{
  "model": "image denoising autoencoder",
  "dataset": "telescope images of galaxies (Galaxy Zoo DECaLS)",
  "train_examples": 88335,
  "image_size": 64,
  "crop_scale_min": 0.7,
  "horizontal_flip": false,
  "translate": 0.06,
  "bottleneck": "denoising",
  "downsampling_factor": 8,
  "encoder_arch": "regnet",
  "encoder_norm": "batchnorm",
  "encoder_activation": "relu",
  "encoder_channel_attention": "eca",
  "encoder_depths": [2, 5, 5],
  "encoder_kernel_size": 3,
  "encoder_stem": "deep",
  "encoder_widths": [48, 96, 192],
  "loss": "l1",
  "latent_channels": 16,
  "decoder_norm": "batchnorm",
  "decoder_activation": "relu",
  "decoder_widths": [32, 32, 64, 128],
  "decoder_blocks_per_level": 3,
  "decoder_block": "basic",
  "decoder_attention": false,
  "decoder_upsampling": "transposed_conv",
  "init": "kaiming_normal",
  "residual_init": "none",
  "optimizer": "soap",
  "beta2": 0.99,
  "lr": 0.0024,
  "beta1": 0.9,
  "shampoo_beta": 0.95,
  "eps": 1e-08,
  "precondition_frequency": 10,
  "max_precond_dim": 1024,
  "merge_dims": true,
  "one_sided": true,
  "adamw_lr_other_params": 0.0015,
  "grad_clip": 1.0,
  "cautious_weight_decay": true,
  "ema_decay": 0.995,
  "steps": 5300,
  "batch_size": 48,
  "epochs": 2.9,
  "lr_schedule": "constant",
  "warmup_steps": 100,
  "weight_decay": 0.3,
  "adamw_weight_decay_other_params": 0.01
}
Rows from block 6 of the decoder of a small image denoising autoencoder, named by matrix and row number. Rows with one number belong to one channel. Each number is 128 + 24 x the weight over its row's rms, rounded and kept within 0 to 255. All counts start at 0. Numbers have three digits each.
After each channel's rows are labels from the 100 images, of 14976, where the channel reaches its highest value: "colour at peak" is the nearest of a few named colours to the mean colour under the peak; "strongest on" is what is common among them. Only what is clearly more common there than usual is listed. The data: telescope images of galaxies (Galaxy Zoo DECaLS). In brackets: how many of the 100, against the usual share in percent.
# convs0: first 3x3 conv (decoder.decb.1.1.convs.0.weight, 32x32x3x3, each kernel summed), inputs 0-31
# convs1: second 3x3 conv (decoder.decb.1.1.convs.1.weight, 32x32x3x3, transposed, each kernel summed), outputs 0-31

convs0.17:127129133110107121124125122116128148140141024125126137080159116137132102123122126136133108132097
convs1.17:165153109153124089108140130111069157169152136120120141131063135115142152133140111125127128126148
colour at peak: brown (49 vs 11.9); grey (40 vs 5.6)
strongest on: shape: featured or disk (64 vs 30.4); edge-on disk: no (54 vs 24.7); spiral arms: yes (43 vs 18.8)

convs0.22:181146171144164150124163136121119171119136125120135173131124135134142168147140130158132176138116
convs1.22:137171166114127124125131098129114103127109115114136087129068144123117140087098119176134143158143
colour at peak: grey (74 vs 5.6)
strongest on: shape: featured or disk (70 vs 30.4); edge-on disk: no (61 vs 24.7); spiral arms: yes (50 vs 18.8)

convs0.19:112115142126095133135149113112171178138122083106124142110136108124141104138104127055141108141142
convs1.19:175139093119124125109071126129086125116099156127138113116101149126163146172143133114102152108108
colour at peak: grey (49 vs 5.6); brown (34 vs 11.9)
strongest on: shape: featured or disk (67 vs 30.4); edge-on disk: no (57 vs 24.7); spiral arms: yes (44 vs 18.8)

convs0.23:123114135109141140114094138100184098121134099127128133069111164113139092126173128135109133134097
convs1.23:093127141136146183124137126159144179129157144192112147129128133144152115164132142127140152137104
colour at peak: white (48 vs 0.1); pink (44 vs 0.7)
strongest on: shape: featured or disk (66 vs 30.4); edge-on disk: no (56 vs 24.7); spiral arms: yes (45 vs 18.8)

convs0.18:114090145106140130136111144140162102120097092052113125153136120116124116098150115094120137107105
convs1.18:135099148147112166140131096132114195123171135167137143133121152120137117142141140113188141142130
colour at peak: white (62 vs 0.1); pink (35 vs 0.7)
strongest on: bar: no (32 vs 12.9)

convs0.27:141171135163119092115146116109139142135115108130136133146098116123140213128134137091124125141166
convs1.27:109158126057133134128082071121090135106115123108136085114126136124135120118112129152112133145114
colour at peak: pink (39 vs 0.7); white (25 vs 0.1)
strongest on: shape: featured or disk (74 vs 30.4); edge-on disk: no (60 vs 24.7); spiral arms: yes (53 vs 18.8)

convs0.5:126135108100070119138181106134153156140147115176140111116137136141140110152151147164149147145157
convs1.5:149129173160115132101128124127124108142141116097144118135078145158107126119060125174128117149143
colour at peak: brown (63 vs 11.9)
strongest on: shape: featured or disk (70 vs 30.4); edge-on disk: no (60 vs 24.7); spiral arms: yes (48 vs 18.8)

convs0.15:100157151104207102130140092104121101140135113136128154098136134120121112113136130136117170121165
convs1.15:199141114156115121104134135121085123174141146105113144106117120163118161150146138114134136167136
colour at peak: brown (48 vs 11.9); grey (43 vs 5.6)
strongest on: shape: featured or disk (66 vs 30.4); edge-on disk: no (50 vs 24.7); spiral arms: yes (43 vs 18.8)

convs0.7:145123114103130142117161169162111189129152089156129129138150084126128111148150123097109103119148
convs1.7:168151101124123080093130116104097134180113161116115125109077149112136165145139127116115136123126
colour at peak: grey (48 vs 5.6); brown (29 vs 11.9)
strongest on: shape: featured or disk (61 vs 30.4)

convs0.12:173135116145102152107137132103163155108127147108133160153150160144114174141154110133091171113129
convs1.12:144156132085176159103146109160130130136131156142126086144088142129157153143086148152119129143110
colour at peak: grey (45 vs 5.6); pink (36 vs 0.7)
strongest on: shape: featured or disk (68 vs 30.4); edge-on disk: no (58 vs 24.7); bulge size: small (35 vs 7.2)

convs0.2:107100114107163117112124096149161121116096104107135130146136179121130175089122138106133118121078
convs1.2:144125154098117122092101153100065119100130141133128126093078103113118109159150158128153127130135
colour at peak: brown (53 vs 11.9); grey (36 vs 5.6)
strongest on: shape: featured or disk (70 vs 30.4); edge-on disk: no (64 vs 24.7); spiral arms: yes (53 vs 18.8)

convs0.0:106118113126110136127155144112137128111120061111120119170163114136111143136095111191115099121147
convs1.0:171130130123130114101153126133100131118160132134121107085058136123099165138117117103139105167150
colour at peak: grey (75 vs 5.6)
strongest on: shape: featured or disk (63 vs 30.4); edge-on disk: no (52 vs 24.7); spiral arms: yes (45 vs 18.8)

convs0.16:105148173095155121137111120111075137141116127107123136107122170120138131140107138058114116134098
convs1.16:137099088125127146122102107095096159168082122112096110171127117103143122134155126095157136126107
colour at peak: grey (82 vs 5.6)
strongest on: bar: no (32 vs 12.9)

convs0.24:125130107143128140131126109126135134119132040123134131078151157137125087101150132153120101143100
convs1.24:147154158120149098126132112122108158145145132106147122145055130117095155146086155164115118139135
colour at peak: brown (50 vs 11.9)
strongest on: shape: featured or disk (68 vs 30.4); edge-on disk: no (55 vs 24.7); spiral arms: yes (46 vs 18.8)