A small image denoising autoencoder, trained from scratch: decoder activation relu.
Rows from block 2 of the encoder of a small image denoising autoencoder, named by matrix and row number. Rows with one number belong to one channel. Each number is 128 + 24 x the weight over its row's rms, rounded and kept within 0 to 255. All counts start at 0.
Before each channel's rows are labels from the 100 images, of 14976, where the channel reaches its highest value: "colour at peak" is the nearest of a few named colours to the mean colour under the peak; "strongest on" is what is common among them. Only what is clearly more common there than usual is listed. The data: telescope images of galaxies (Galaxy Zoo DECaLS). In brackets: how many of the 100.
# convs1: grouped (12 groups) 3x3 conv, stride 2 (encoder.blocks.2.convs.1.weight, 96x8x3x3), inputs within the group 0-7, a 3x3 kernel for each
# convs2: expand pointwise conv (encoder.blocks.2.convs.2.weight, 96x96x1x1, transposed), outputs 0-95

colour at peak: brown (65); grey (34)
strongest on: shape: featured or disk (67); edge-on disk: no (51); spiral arms: yes (44)
convs1.87 [129 144 134 132 163 160 138 137 117 128 122 145 104 157  60 133 203  50 139 164 130 105 142  59 114 168 125 134 140 113 134 109 142 135 140 155 139 108 146 146  88 149 144 100 148 124 109 124 121 124 117 130 116 109 138 120 122 154 121 140 144  99 151 111 114 133 134 148 146 128 120 115]
convs2.87 [155 165 148 140 145  97 180 129 160 145 131 163 174 160  97 135 137 128 108 148 135 107 134 189  75 112 124  90 125 135 160 199 107 139 180 119 157 124 143 141 149 158  98 124 122 146 120 179 149 132 136 129 104 138 166 110 122 112 109 121 105 116 153 132 122 110 138 133 138 131 114 120 192 125 131 157 130 134 123 126 113 121  93 132 135 118 122 145 120 132 118 143 127  79 154 131]

colour at peak: grey (84)
strongest on: shape: featured or disk (62); edge-on disk: no (52); spiral arms: yes (42)
convs1.53 [110 147 151 134 111  90  97 194 128 133 151 135 118 110 126 130 103  99 147 135 123 116 131  92 168 145 110 121 134 100 140 131 228 135  74  87 121 117 125 144 133  81 126 145 126 127 112 118 110 109 102 139 122 134 110 167 122 134 132 133 134 154 108 135 103 123 137 165 135 111 127 112]
convs2.53 [118 103 130 105 120 143 136 143  96 117 131 104  86  21 128 126 107 118 118 157 159 112 153 128 117 120  78 106 168  92 107 127 161  96 119 135 116 110 116 121 161 135 155  99 129 107 129 140 159 137 159 138 130 137 145 169 171 104 123 143 109 144 104  95 155 146 114 162 111  90 154 133 127 128 123 141 158 130 148 137 123  99 179 135 132 138 132 118 130 134 127 151  88 165 124 124]

colour at peak: brown (58); grey (41)
strongest on: shape: featured or disk (73); edge-on disk: no (65); spiral arms: yes (57)
convs1.0 [140  81 151  83 102 167  96 216 102 136 118 149 110 128 133 132 105 115 126 103 146 127 112 123 156  64 164 141 121 145 120 147 115 118 134 122 140 158 126 146 112 147 128 147 128 131 127 133 128 106 167 132 185 125 115 103 125 114 127 139 114 162 131 140 121 131 144  70 144 123 145 131]
convs2.0 [103 125 196 144  56 152 163 111 131 137 130 124 144 181 131 144 143 124 127 136 107 157 118 165 127 103 103  98 119 101 126 169 127 165 145 168 156 121 145 137 126 155 106  87 110 133 115 160 111 131 121 104 181 151 130 122 115 197 120 118 117 177 103 132 126 114 137 109 111 127 124 163 120 111 142 154 133 129 125  99 135 122 127 112 170 143 124 159 129 107 127 112 132  92 142 124]

colour at peak: pink (50); grey (30)
strongest on: edge-on disk: no (52); spiral arms: yes (47)
convs1.52 [142  83 145 109 163 138 174 126  65 115 116 119 162 100 103 113 115 124 124 148 158 145 185 136 137  97 107 154 128 103 113 120 158  95 182 149 124 123 138 107 131 114 156 142 135 144 104 122 137 107 116 133  85 117 140 147 128 115 144 176 113 120  95 120 111 119 145 147 177 112 144 104]
convs2.52 [151 121 114 148 139 167  85 156 105 101 135  49 114   4 136 149 100 141 126 137 158 111 134 129 136 144  73 140 141 112 136 115 142 130 115 133 103 123  86 114 131 118 143 127 142 118 124 161 175 135 159 134 129 121 119 135 124 115 125 139 152 109 112 110 121 157 141 154 117 123 143 152 143 146 118 123 127 116 140 140 123 130 157 128 137 122 123 100 100 123  86 147 115 118 107 150]

colour at peak: brown (37)
strongest on: edge-on disk: yes (29)
convs1.21 [156 126 133 120 108 131 159 129 121 169 134 129 140 117 108 162 133 120 127 158 114 118 145  74  99 129 126  97 113 115 121 133 184 102 121 130  93 157 101 160 143 200 106 140  78 120  91  91 130 144 187 140 119 121 138  96 135 118 115 114 137 116 114 116 160 108 115 129 142 130 152  93]
convs2.21 [159 132 104 148 101 122 164 107 177 186  93 129 103 217 131 109 157 131 131 128 122 122 131 148 118 105 118 131 124 209 140 126 124 184 121  79 123 159 144 123 114 115 123 142 135 140  88 157 121 119 131 151 167 139 118 140 127 130 109 120 110 107 116 117 126 117 112 131 146 155  79 134 108 102 151 117 137 153 104 108 128 141 126 119 152 155 118 111 131 117 116 114 137  86 135 106]

colour at peak: grey (58); pink (27)
strongest on: edge-on disk: no (50); spiral arms: yes (39)
convs1.93 [128 125 136 132 127 151 102 103 139 135  97 110 147 142 171 126  91 143 121 152 159 135 117 138 125 195 185 149 151 148 131  74  87 129 165 202 123 107 152 140 158 148 120 152 157 126 107 133 134 127  91 124 122 118 132 130 126 147 145 165 133 156 118  91 119 127 138 112 142 116 107 118]
convs2.93 [128 120 114 137 122 146 108 154 106 106 149  73 142  94 122 153 124 145 124 121 168 129 160 103 155 135 116 154 134 139 166  86 222 101 117 149 123 188 132 121 107 134 148 116 128 111  78  90 113 140 123 133 131 115 125 102 102 132 124 128 125 130 141 152 148 162 133 106 124  97 124 133 146 129 102 133 104 164 129  81 112 142 136 124 146  77 153 146  98 102  89 119 111 117 145 136]

colour at peak: brown (79)
strongest on: shape: featured or disk (61); edge-on disk: no (54); spiral arms: yes (44)
convs1.58 [103 162 126 116 136 129  99 186 108 126 132 111 112 144 116 103 159 133 120 107 159 126 121 140 107 150 124 124 120 165 105 126 130 110 133 154 125 144 103 156 148 118 107 203  92 110 118 171 102  67 180 133 115 131 128 132 148 126 113 110 118 165 125 151 107 135 122  87 158 166 112 134]
convs2.58 [112 121 141 128 121 130 186 142 181  98 112 116 137 165 144 132 109 152 111 163 101 117 153 151 146  91 123  99  98 155 102 131 109 159 166  99 156 147 196 144  97 108 164 128 103 130 108 173  83 126 105 141 178 132 108 130 111 144 123 117 101 116 108 116 115 108 115 129 154 158 119 163 105 132 168 120 121 135 153 114  93 110 138 151 151 116 151 125 146 133 116 130 113 156 164 141]

colour at peak: grey (46); brown (45)
strongest on: shape: featured or disk (65); edge-on disk: no (55); spiral arms: yes (46)
convs1.91 [116 125 145 135 107 115  99 185  97 138 130 129 132 121 141  93 110 112 137 147 129 113 127 104 115 122 116 125 127 127 139 113 113 109 207 172 130 123 119 118 157 116 132  77 135 101 165 125 156 112 123 137 206 138 112 135 138 101 159 126  98 101 150 133 101 138 139 137 153 126  74 150]
convs2.91 [115 155 106 172 162  94 109 142 101 137 140 134 106 110 107 147 117  98 136  79 146 128 125 101 123 134 143 146 138 140 162 126  98 131 119 125 126  92  72 108 141 139 106  66 125 131 144 123 113 141 147  71 124 114 127 122 149 108 133 142 151 141 152 119 108 131 139 142 145  81 155 144 160 140 111 119 124 112 180 158 164 184 137 107 139 162  91 103 169 147 167 133 118 118 101 129]

colour at peak: grey (50); brown (50)
strongest on: shape: featured or disk (75); edge-on disk: no (61); spiral arms: yes (49)
convs1.31 [123 128 115 136 108 100 139 157 151 113 119 130 105  86  70 123 147 156 140 134 122 105 149 122 151 129  91 115 141 128 143  95 229 127  96  73 135 131 146 115 104 146 107  96 133 127 146 125 124 131 105 136 157 132 125 113 114 134 142 120 118 161 146 130 159 153 151  93 109 139 112  90]
convs2.31 [ 81 134 135 110 150 111 106 168  93 126 151 156 110 161 114 110 148 118 123 146 154 120 173 101 126 121 132 104 136 125 154 143 151  61 148 116 134 167 139 125 188 146 113 118  92 121 130  87 138 135  93 108 110 132 134 128 155 110 153 128 133 116 120 149 125 133 132 149 124  97 142 148 144 109  89 151 165 138 190 127  87 106 130 161 147 149 150 141 146 159 151 120 132 187 118 124]

colour at peak: brown (42)
strongest on: shape: featured or disk (68); edge-on disk: no (52); bulge size: small (27)
convs1.65 [ 85 105 136 122 116 115 141 142 126 132 148 151  95 139 182 122  71 169 120 116 140 136 123 124 116 104  95 152 130  94 144 112 111 145 133 116 142 103 133 116 194 166 120  81 119 115 103 134 178 146 116 111 144 127 139 107 123 200 115 114 130 124 140 126 146 154 112 109 131  94 139 119]
convs2.65 [140 116 130 124  91 121 153 106 147 198 105 152 162 201 119 122 138 154 121 136 111 119 116 156 128 123 106 118  97 104 171 155 147 190 127 122 148 151 109 139 118 126 122 159 155 160 126 112 109  98 130 110 189 110  93 114 123 120 136 119 124 112 137 139 127 106 133 103 131  94  99  95 131 126 130 102  99 127 130 124 166 133 125 152  78 150 133  88 122 104 121 126 142  84 146 148]

colour at peak: brown (74); grey (26)
strongest on: shape: featured or disk (73); edge-on disk: no (63); spiral arms: yes (50)
convs1.69 [ 88 134 121 139  57 176 129  72 155 133 139 123 118 148 108  93 195 126 118 118 110 136 107 177  99 115 145 104 108 148 111 123 169  97 113 141 137 129 127 150 144 104 150 103 123 136 138 126 157 130 122 146 102 106  94 143 131 150 141 133 129  91 134 115 153 109 150 146 100 143 146 113]
convs2.69 [112 119 126 106 115 155 186 125 139 109 112 115 135 214 124 126 112 161 152 129 119 201 147 144 158 102 137 132 119 129 118  98 116 113 117 111 155 146 205 126 116 104 181 120 113 141 110 138 112 145 106  97 168 116 124 130 123 162 122 113  84 123 137 122 155 119 126 123 125 114 139 166 119 122 121  98 129 138 157 103 108 112 149 114 155 176 129 143 121 141 141 134 154 106 148 129]

colour at peak: brown (48); grey (39)
strongest on: shape: featured or disk (60); edge-on disk: no (50); spiral arms: yes (45)
convs1.22 [110 135 121 123 148 116 104 117 134  94 127 107 149 191 158 117 127 125 133 104 153 133  95 163 147 199 177 136 113 117 120 157 165 124 136  97 103 124 122 133 109 191 121 101 168 141 150 140 140 126 126 139  88 148  97 127 114 162 130 140 111 102 123 150 136 124 116 116 128 137 146 174]
convs2.22 [101 160 112 104 168 120 136 157 119 129 128 152 115 156 110 153 107 143 114 134 119 126 104  89 142 131 129 132 128  98 160 141 192 182 110 150 124 183 162 126 138  97 147 130 128 145  95 111  85 161 104 119 119 117 111 124 107 113 120 116 125 104 177 122 163 129 112 153 128 135 145 113 129 111 125 114 119 139 198 109 142 163 100 156 122 198 139 141 123 110 123 118 100 126 152 147]

colour at peak: grey (50)
strongest on: shape: featured or disk (76); edge-on disk: no (66); spiral arms: yes (56)
convs1.66 [121 127 168 130  51 152 184 156 121 131 157 110 125 167 136 110 143 133 133  95 160 121  85 116 136 167 158 105 121 167 147 126 120 101 119 123 107 144 114 139 167 128 133 184 135 102 137 127 138 116 142 134 151 120  80 148 142 157  92 116 142 154 111 113 153 116 142 115 144 107 135 139]
convs2.66 [152 145 114 131 127 144 140 133 156 133 122  61 139  86 158 117 100 170 130 184 111 111 110 131 126 127 108  88  76 123 110  94 122 161 170 110 144 122 119 134 101 134 139  81 125 142 135 160 167 104 132 166 178 104 134 122 148 139 135 129 116 115  98  98 146  92 129 127  94 133 142 154 126 126 138 165 144 164  91 129 126  87 139 173 164 140 139 134 117 136 136 144 129 146 152 149]

colour at peak: brown (58)
strongest on: shape: featured or disk (63); edge-on disk: no (55); spiral arms: yes (46)
convs1.72 [152 128 126 109 129 120 119 135 125 144 116 145 111 167 103 116 136 117 123 126 114 157 137 141 133 103 138 136 116 120 133 205  75 133 117 114 142  93 135 102 160 113 123 157 100 131 123 140 146 127 140 123 134  92 107 146 146  81 180  59 118 167  89 120 141 125 146 129 117  83 161  98]
convs2.72 [163 110 110 131 118 118 120 124 110 140  80  66 120  98 142 129 105 109 111 144 123 164 129 173 143 142 116 142 108 110  97 107 146 145 101  73 124 131 150 121 140 111 183 144 116 119 108 126 159 139 121 155 203 113 134 134 133 132 136 118 159 122 146 110 148 147 124 131 113 120 136 144 129 116 121 136 156 128 137 126 144 118 132 171 110 146 138  37 101 110  77 111 148 126 116 148]

colour at peak: grey (74)
strongest on: shape: featured or disk (71); edge-on disk: no (58); spiral arms: yes (45)
convs1.55 [ 92 134 137 210  98 144 106 126 127 143 101 133 122 120 104 144  94 127 132 149 139 142 126 119 115 150 117 151 106 113  99 174 150 139  91 131 114 114 126 156 118 116 122 152 104 152  85 137 122 123 118 136 105 118 134 156 104 141 154 165 114  78 163 109 126 114 145 194 139 117  86 129]
convs2.55 [142 114 127 125 126 141 105 147 120 107 124  44 130   0 155 149  80 120 145 150 153 123 134 134 110 124 111 133 139  99 117 125 140 103 129 128 112 124 125 130 142 128 153 117 141 103 127 161 167 125 160 135 116 139 148 161 118 105 128 141 123 141 110 103 131 142 119 159 101 128 151 156 116 153 149 142 132 117 129 144 134  83 166 131 130 133 115 118 110 126 105  88  97 112 125 130]