{"train_examples": 88335, "decoder_activation": "relu", "decoder_blocks_per_level": 3, "optimizer": "soap", "eps": 1e-08, "batch_size": 48, "weight_decay": 0.3}
Rows from block 2 of the decoder of a small image denoising autoencoder, named by matrix and row number. Rows with one number belong to one channel. Each number is 128 + 32 x the weight over its row's rms, rounded and kept within 0 to 255. All counts start at 0. Numbers have three digits each. After the name is the row's rms in percent of the matrix's.
After each channel's rows are labels from the 100 images, of 14976, where the channel reaches its highest value: "strongest on" is what is common among them. Only what is clearly more common there than usual is listed. The data: telescope images of galaxies (Galaxy Zoo DECaLS). In brackets: how many of the 100, against the usual share in percent.
# convs0: first 3x3 conv (decoder.decb.0.0.convs.0.weight, 64x64x3x3, each kernel summed), inputs 0-63
# convs1: second 3x3 conv (decoder.decb.0.0.convs.1.weight, 64x64x3x3, transposed, each kernel summed), outputs 0-63

convs0.39 090:101094110154150162123135113103153141089077100110102063112103128093144135147109097118089126141036138089107122177143086157131060126099127087124156108182150130141113123171139085055061104096113131
convs1.39 114:100132101116178076139138137096124093130100140120129091137119069093145146135149109138133188128121154162104077143154127114106155107032148176093138123117080101109055090099159191138121131142172065
strongest on: edge-on disk: yes (26 vs 5.2)

convs0.36 110:130108141114130071076088115124101113110157118121111089107206110110178097120091082186140072139160094124129124152130172102067130058125122134092153095160096112118124179095127195163116095158104145
convs1.36 099:090118174138114163114101121058126096050139112189101109088110130158143093188122148097103120162095101113102153186105136141101157130151133098152162166103092122074151146146064069122078154133105139
strongest on: edge-on disk: no (52 vs 24.7); spiral arms: yes (44 vs 18.8)

convs0.30 093:095149116173193150158059105103072125090116090090104121117090124139092096113133109129105131109090116085102119131167152162170093096101134118126106096122109122188094097105116062131077195069108151
convs1.30 099:134198125100150035077081117140141120120149136086143117126098065156164135095159137119126174104100119111166141107127135076114180132142146132139136116073058131195093095172142142160099143151160110
strongest on: shape: featured or disk (72 vs 30.4); edge-on disk: no (70 vs 24.7); bar: no (47 vs 12.9)

convs0.19 095:113053134139075067164151102122163133114116109116103123093200115083189164145135082111106076129157098117166101148140147107092118124107114119078120165107114131074112075063139148112136066146118101
convs1.19 093:107148077120126164076091120160148080100098134113142081137070107142101085142146120065130139161192188149121124114076134162128089041115107097155141097117091112108148131168111099137148185113092157
strongest on: shape: featured or disk (69 vs 30.4); edge-on disk: no (56 vs 24.7); spiral arms: yes (46 vs 18.8)

convs0.63 114:104131176142100035106066102107118112109114106108110115101123120144129084115137047153103033147123099106150115084175135141081107085104118114101116137073126116110109131092149092129105125057120121
convs1.63 090:126111110096145113108074118150129087157164119081141112142121114147106128062202121121153125115126129122154129090130118132147156120136132094137085099065067183202123177232166128116102137138102096
strongest on: shape: featured or disk (66 vs 30.4); edge-on disk: no (57 vs 24.7); bar: no (39 vs 12.9)

convs0.6 066:122128045130132099128155099086033119116065100114123117094092121161151101140148128162092119121126088121112067060110110144142102075095115103112112115174162116120101122172138097057132120106109091
convs1.6 084:114134169130129067106097174086152187155154130067165120160131121155116135068136146115150106093131104118192107147162109136144104165108115147122067122139137227125160069166159104122085098098141117
strongest on: edge-on disk: yes (28 vs 5.2)

convs0.56 093:099109140110123048117180105100159121098128106101178117116137114115132072138217072090114062128124106103102097112088129158069090165105101128105134165156193101084105151120138116141140146130085124
convs1.56 092:094110129092097100140077169107161149155170161180100085145110132160147100080115164109137110154135147135111137133132124176088122129142138115172059133119115213132164182156187067114084138096151084
strongest on: shape: featured or disk (67 vs 30.4); edge-on disk: no (57 vs 24.7); spiral arms: yes (48 vs 18.8)

convs0.25 096:115166141172159206224120117119120163114109118119148142125113126164147164140148130109120162111092120109140111162138150151219094082121131138118141101145033156158120099126108112123126176171106180
convs1.25 108:111184174110155120133127075101124174142086087073133147145124075140141071072156103111124087114150096056181109122163084082096170113100104126102114143163126098133105056143107101089134110159123123
strongest on: shape: featured or disk (67 vs 30.4); edge-on disk: no (57 vs 24.7); spiral arms: yes (50 vs 18.8)

convs0.12 107:117096157114095051125179118117133113122132101108162143115134104124192114140153106151116062120163103110119124147170145092094151183113103155092122189147185116075103118072126161160149090187148068
convs1.12 090:105059124108119153116114142121178096177151126138085119069112101148147142110096187046092108167136133129122109135126148117112065097083146115113111074082060149091164089145162073157125114104116142
strongest on: shape: featured or disk (74 vs 30.4); edge-on disk: no (67 vs 24.7); spiral arms: yes (54 vs 18.8)

convs0.21 069:102079161106191120182146114127099138122115090100108122098161129123155101148217122137100105149071096093119128066112154167116122161077107099123141195143196137114102133068152129140095152133163165
convs1.21 078:042112113088135099081105176126178139193137146084155106148059095133125158114072143103107138114152149082141115129113149119087091175127125145122062102107110179131127055151157094132103118134155119
strongest on: shape: featured or disk (61 vs 30.4); edge-on disk: no (53 vs 24.7); spiral arms: yes (46 vs 18.8)

convs0.47 087:136096152155063129053073146114154109139124134135062074145169128147111109104056144135133150111104158135138117191180099092127143043155132149137113092095120119133120120134113149144115176062090123
convs1.47 082:158176142126176107137133048129104099083114079155147135112116126144144153177155105150103136129092090081151115115131122153127144126127118127062223132172133072103096145078053149124173094142137139
strongest on: shape: featured or disk (60 vs 30.4)

convs0.16 089:103121108121098073110143111083107136115116098104073155118074138144097089079113075147083095126096116106117121065127146136088119141096135096106123090136188095162109191155127126089032126078130105
convs1.16 102:115109107120151075126094154111132153150206179132053130115122090116175104098155140099131140123129142123115119139109145130135167101138139115128143084085079170111149137166206193130048147079155170
strongest on: bar: no (34 vs 12.9)

convs0.20 107:109064111111095058134137109093113153114118108106127144108161128136214096112131074127109058127113096106097113029162152125128114137102147116117116167091148155131103088092151102106115114140163058
convs1.20 099:143081089088136118110126141126171124125113164092157152106130074154110117110096106082127161102157159143127123120129147087078104154115120132158062125112061206174127102170237119111106103101123124
strongest on: spiral arms: yes (40 vs 18.8)

convs0.10 109:093116117177138158097064088092113119094107100101123131098091139118099135131160111160102167142117110094111115173143097183153088137092120088137126142152179121154103166113136065075054128044125169
convs1.10 123:126118129064127019099087128123140158139142143090167124170114054148172143097127131139133143129079119152139122116139093155120141165128166154124079114098092163176086132176167125131106153157191085
strongest on: shape: featured or disk (66 vs 30.4); edge-on disk: no (55 vs 24.7); spiral arms: yes (46 vs 18.8)

convs0.55 093:108034140108078117143155110123095154113099104115087152107139139163160100123109134101110109120114081120130109077135143114133135065101141137120127105038075155120115072107138120152142056137083056
convs1.55 080:083126162091111136121067135116161091060113152084156097112104144177072118112119107114129131089171140163142158164197110089154123131070106128116083146116091158170136082185152073130118128135071134
strongest on: edge-on disk: no (51 vs 24.7); spiral arms: yes (43 vs 18.8)

convs0.26 082:110070110123127120216191115130148154110101114116193116088135113109163079150131114019122090114151092120108100113132135124115109150112124100119127140094104139118112087103123112130220161157087135
convs1.26 092:128101148102098151111095177143149142117156150171063112117139159143108083097110167111152129114161168146128117120169114142076115137152100107184077135095127232119163197145190073127112148110131110
strongest on: shape: featured or disk (61 vs 30.4)

convs0.0 076:147131121130097153106107141141212093136130154155104103155151103118120201087053143082149157090100190146145110156125095091123151131155104134122092122121117092103141068134085092157089142076118199
convs1.0 093:145145127127161122134152071123124065090126070167117105104117135117139108188159099135098147124105109087142109117108127162125104103129114124086244114163151081102099149091030128130166116151135111
strongest on: shape: featured or disk (71 vs 30.4); edge-on disk: no (59 vs 24.7); bar: no (37 vs 12.9)

convs0.23 090:123137139107103143103012121122081105112128132121104103123063119103078142100093123104141138114134148116096149054191137133131121062134109099116104037115118111125134103172114159126085105084134132
convs1.23 085:095170153141138116126108102126109067107073085204107103085097149165131104176175124117083153122120101124131106099101141145115186115120140129126190141161099083053078153098100113104130112126131055
strongest on: edge-on disk: yes (34 vs 5.2)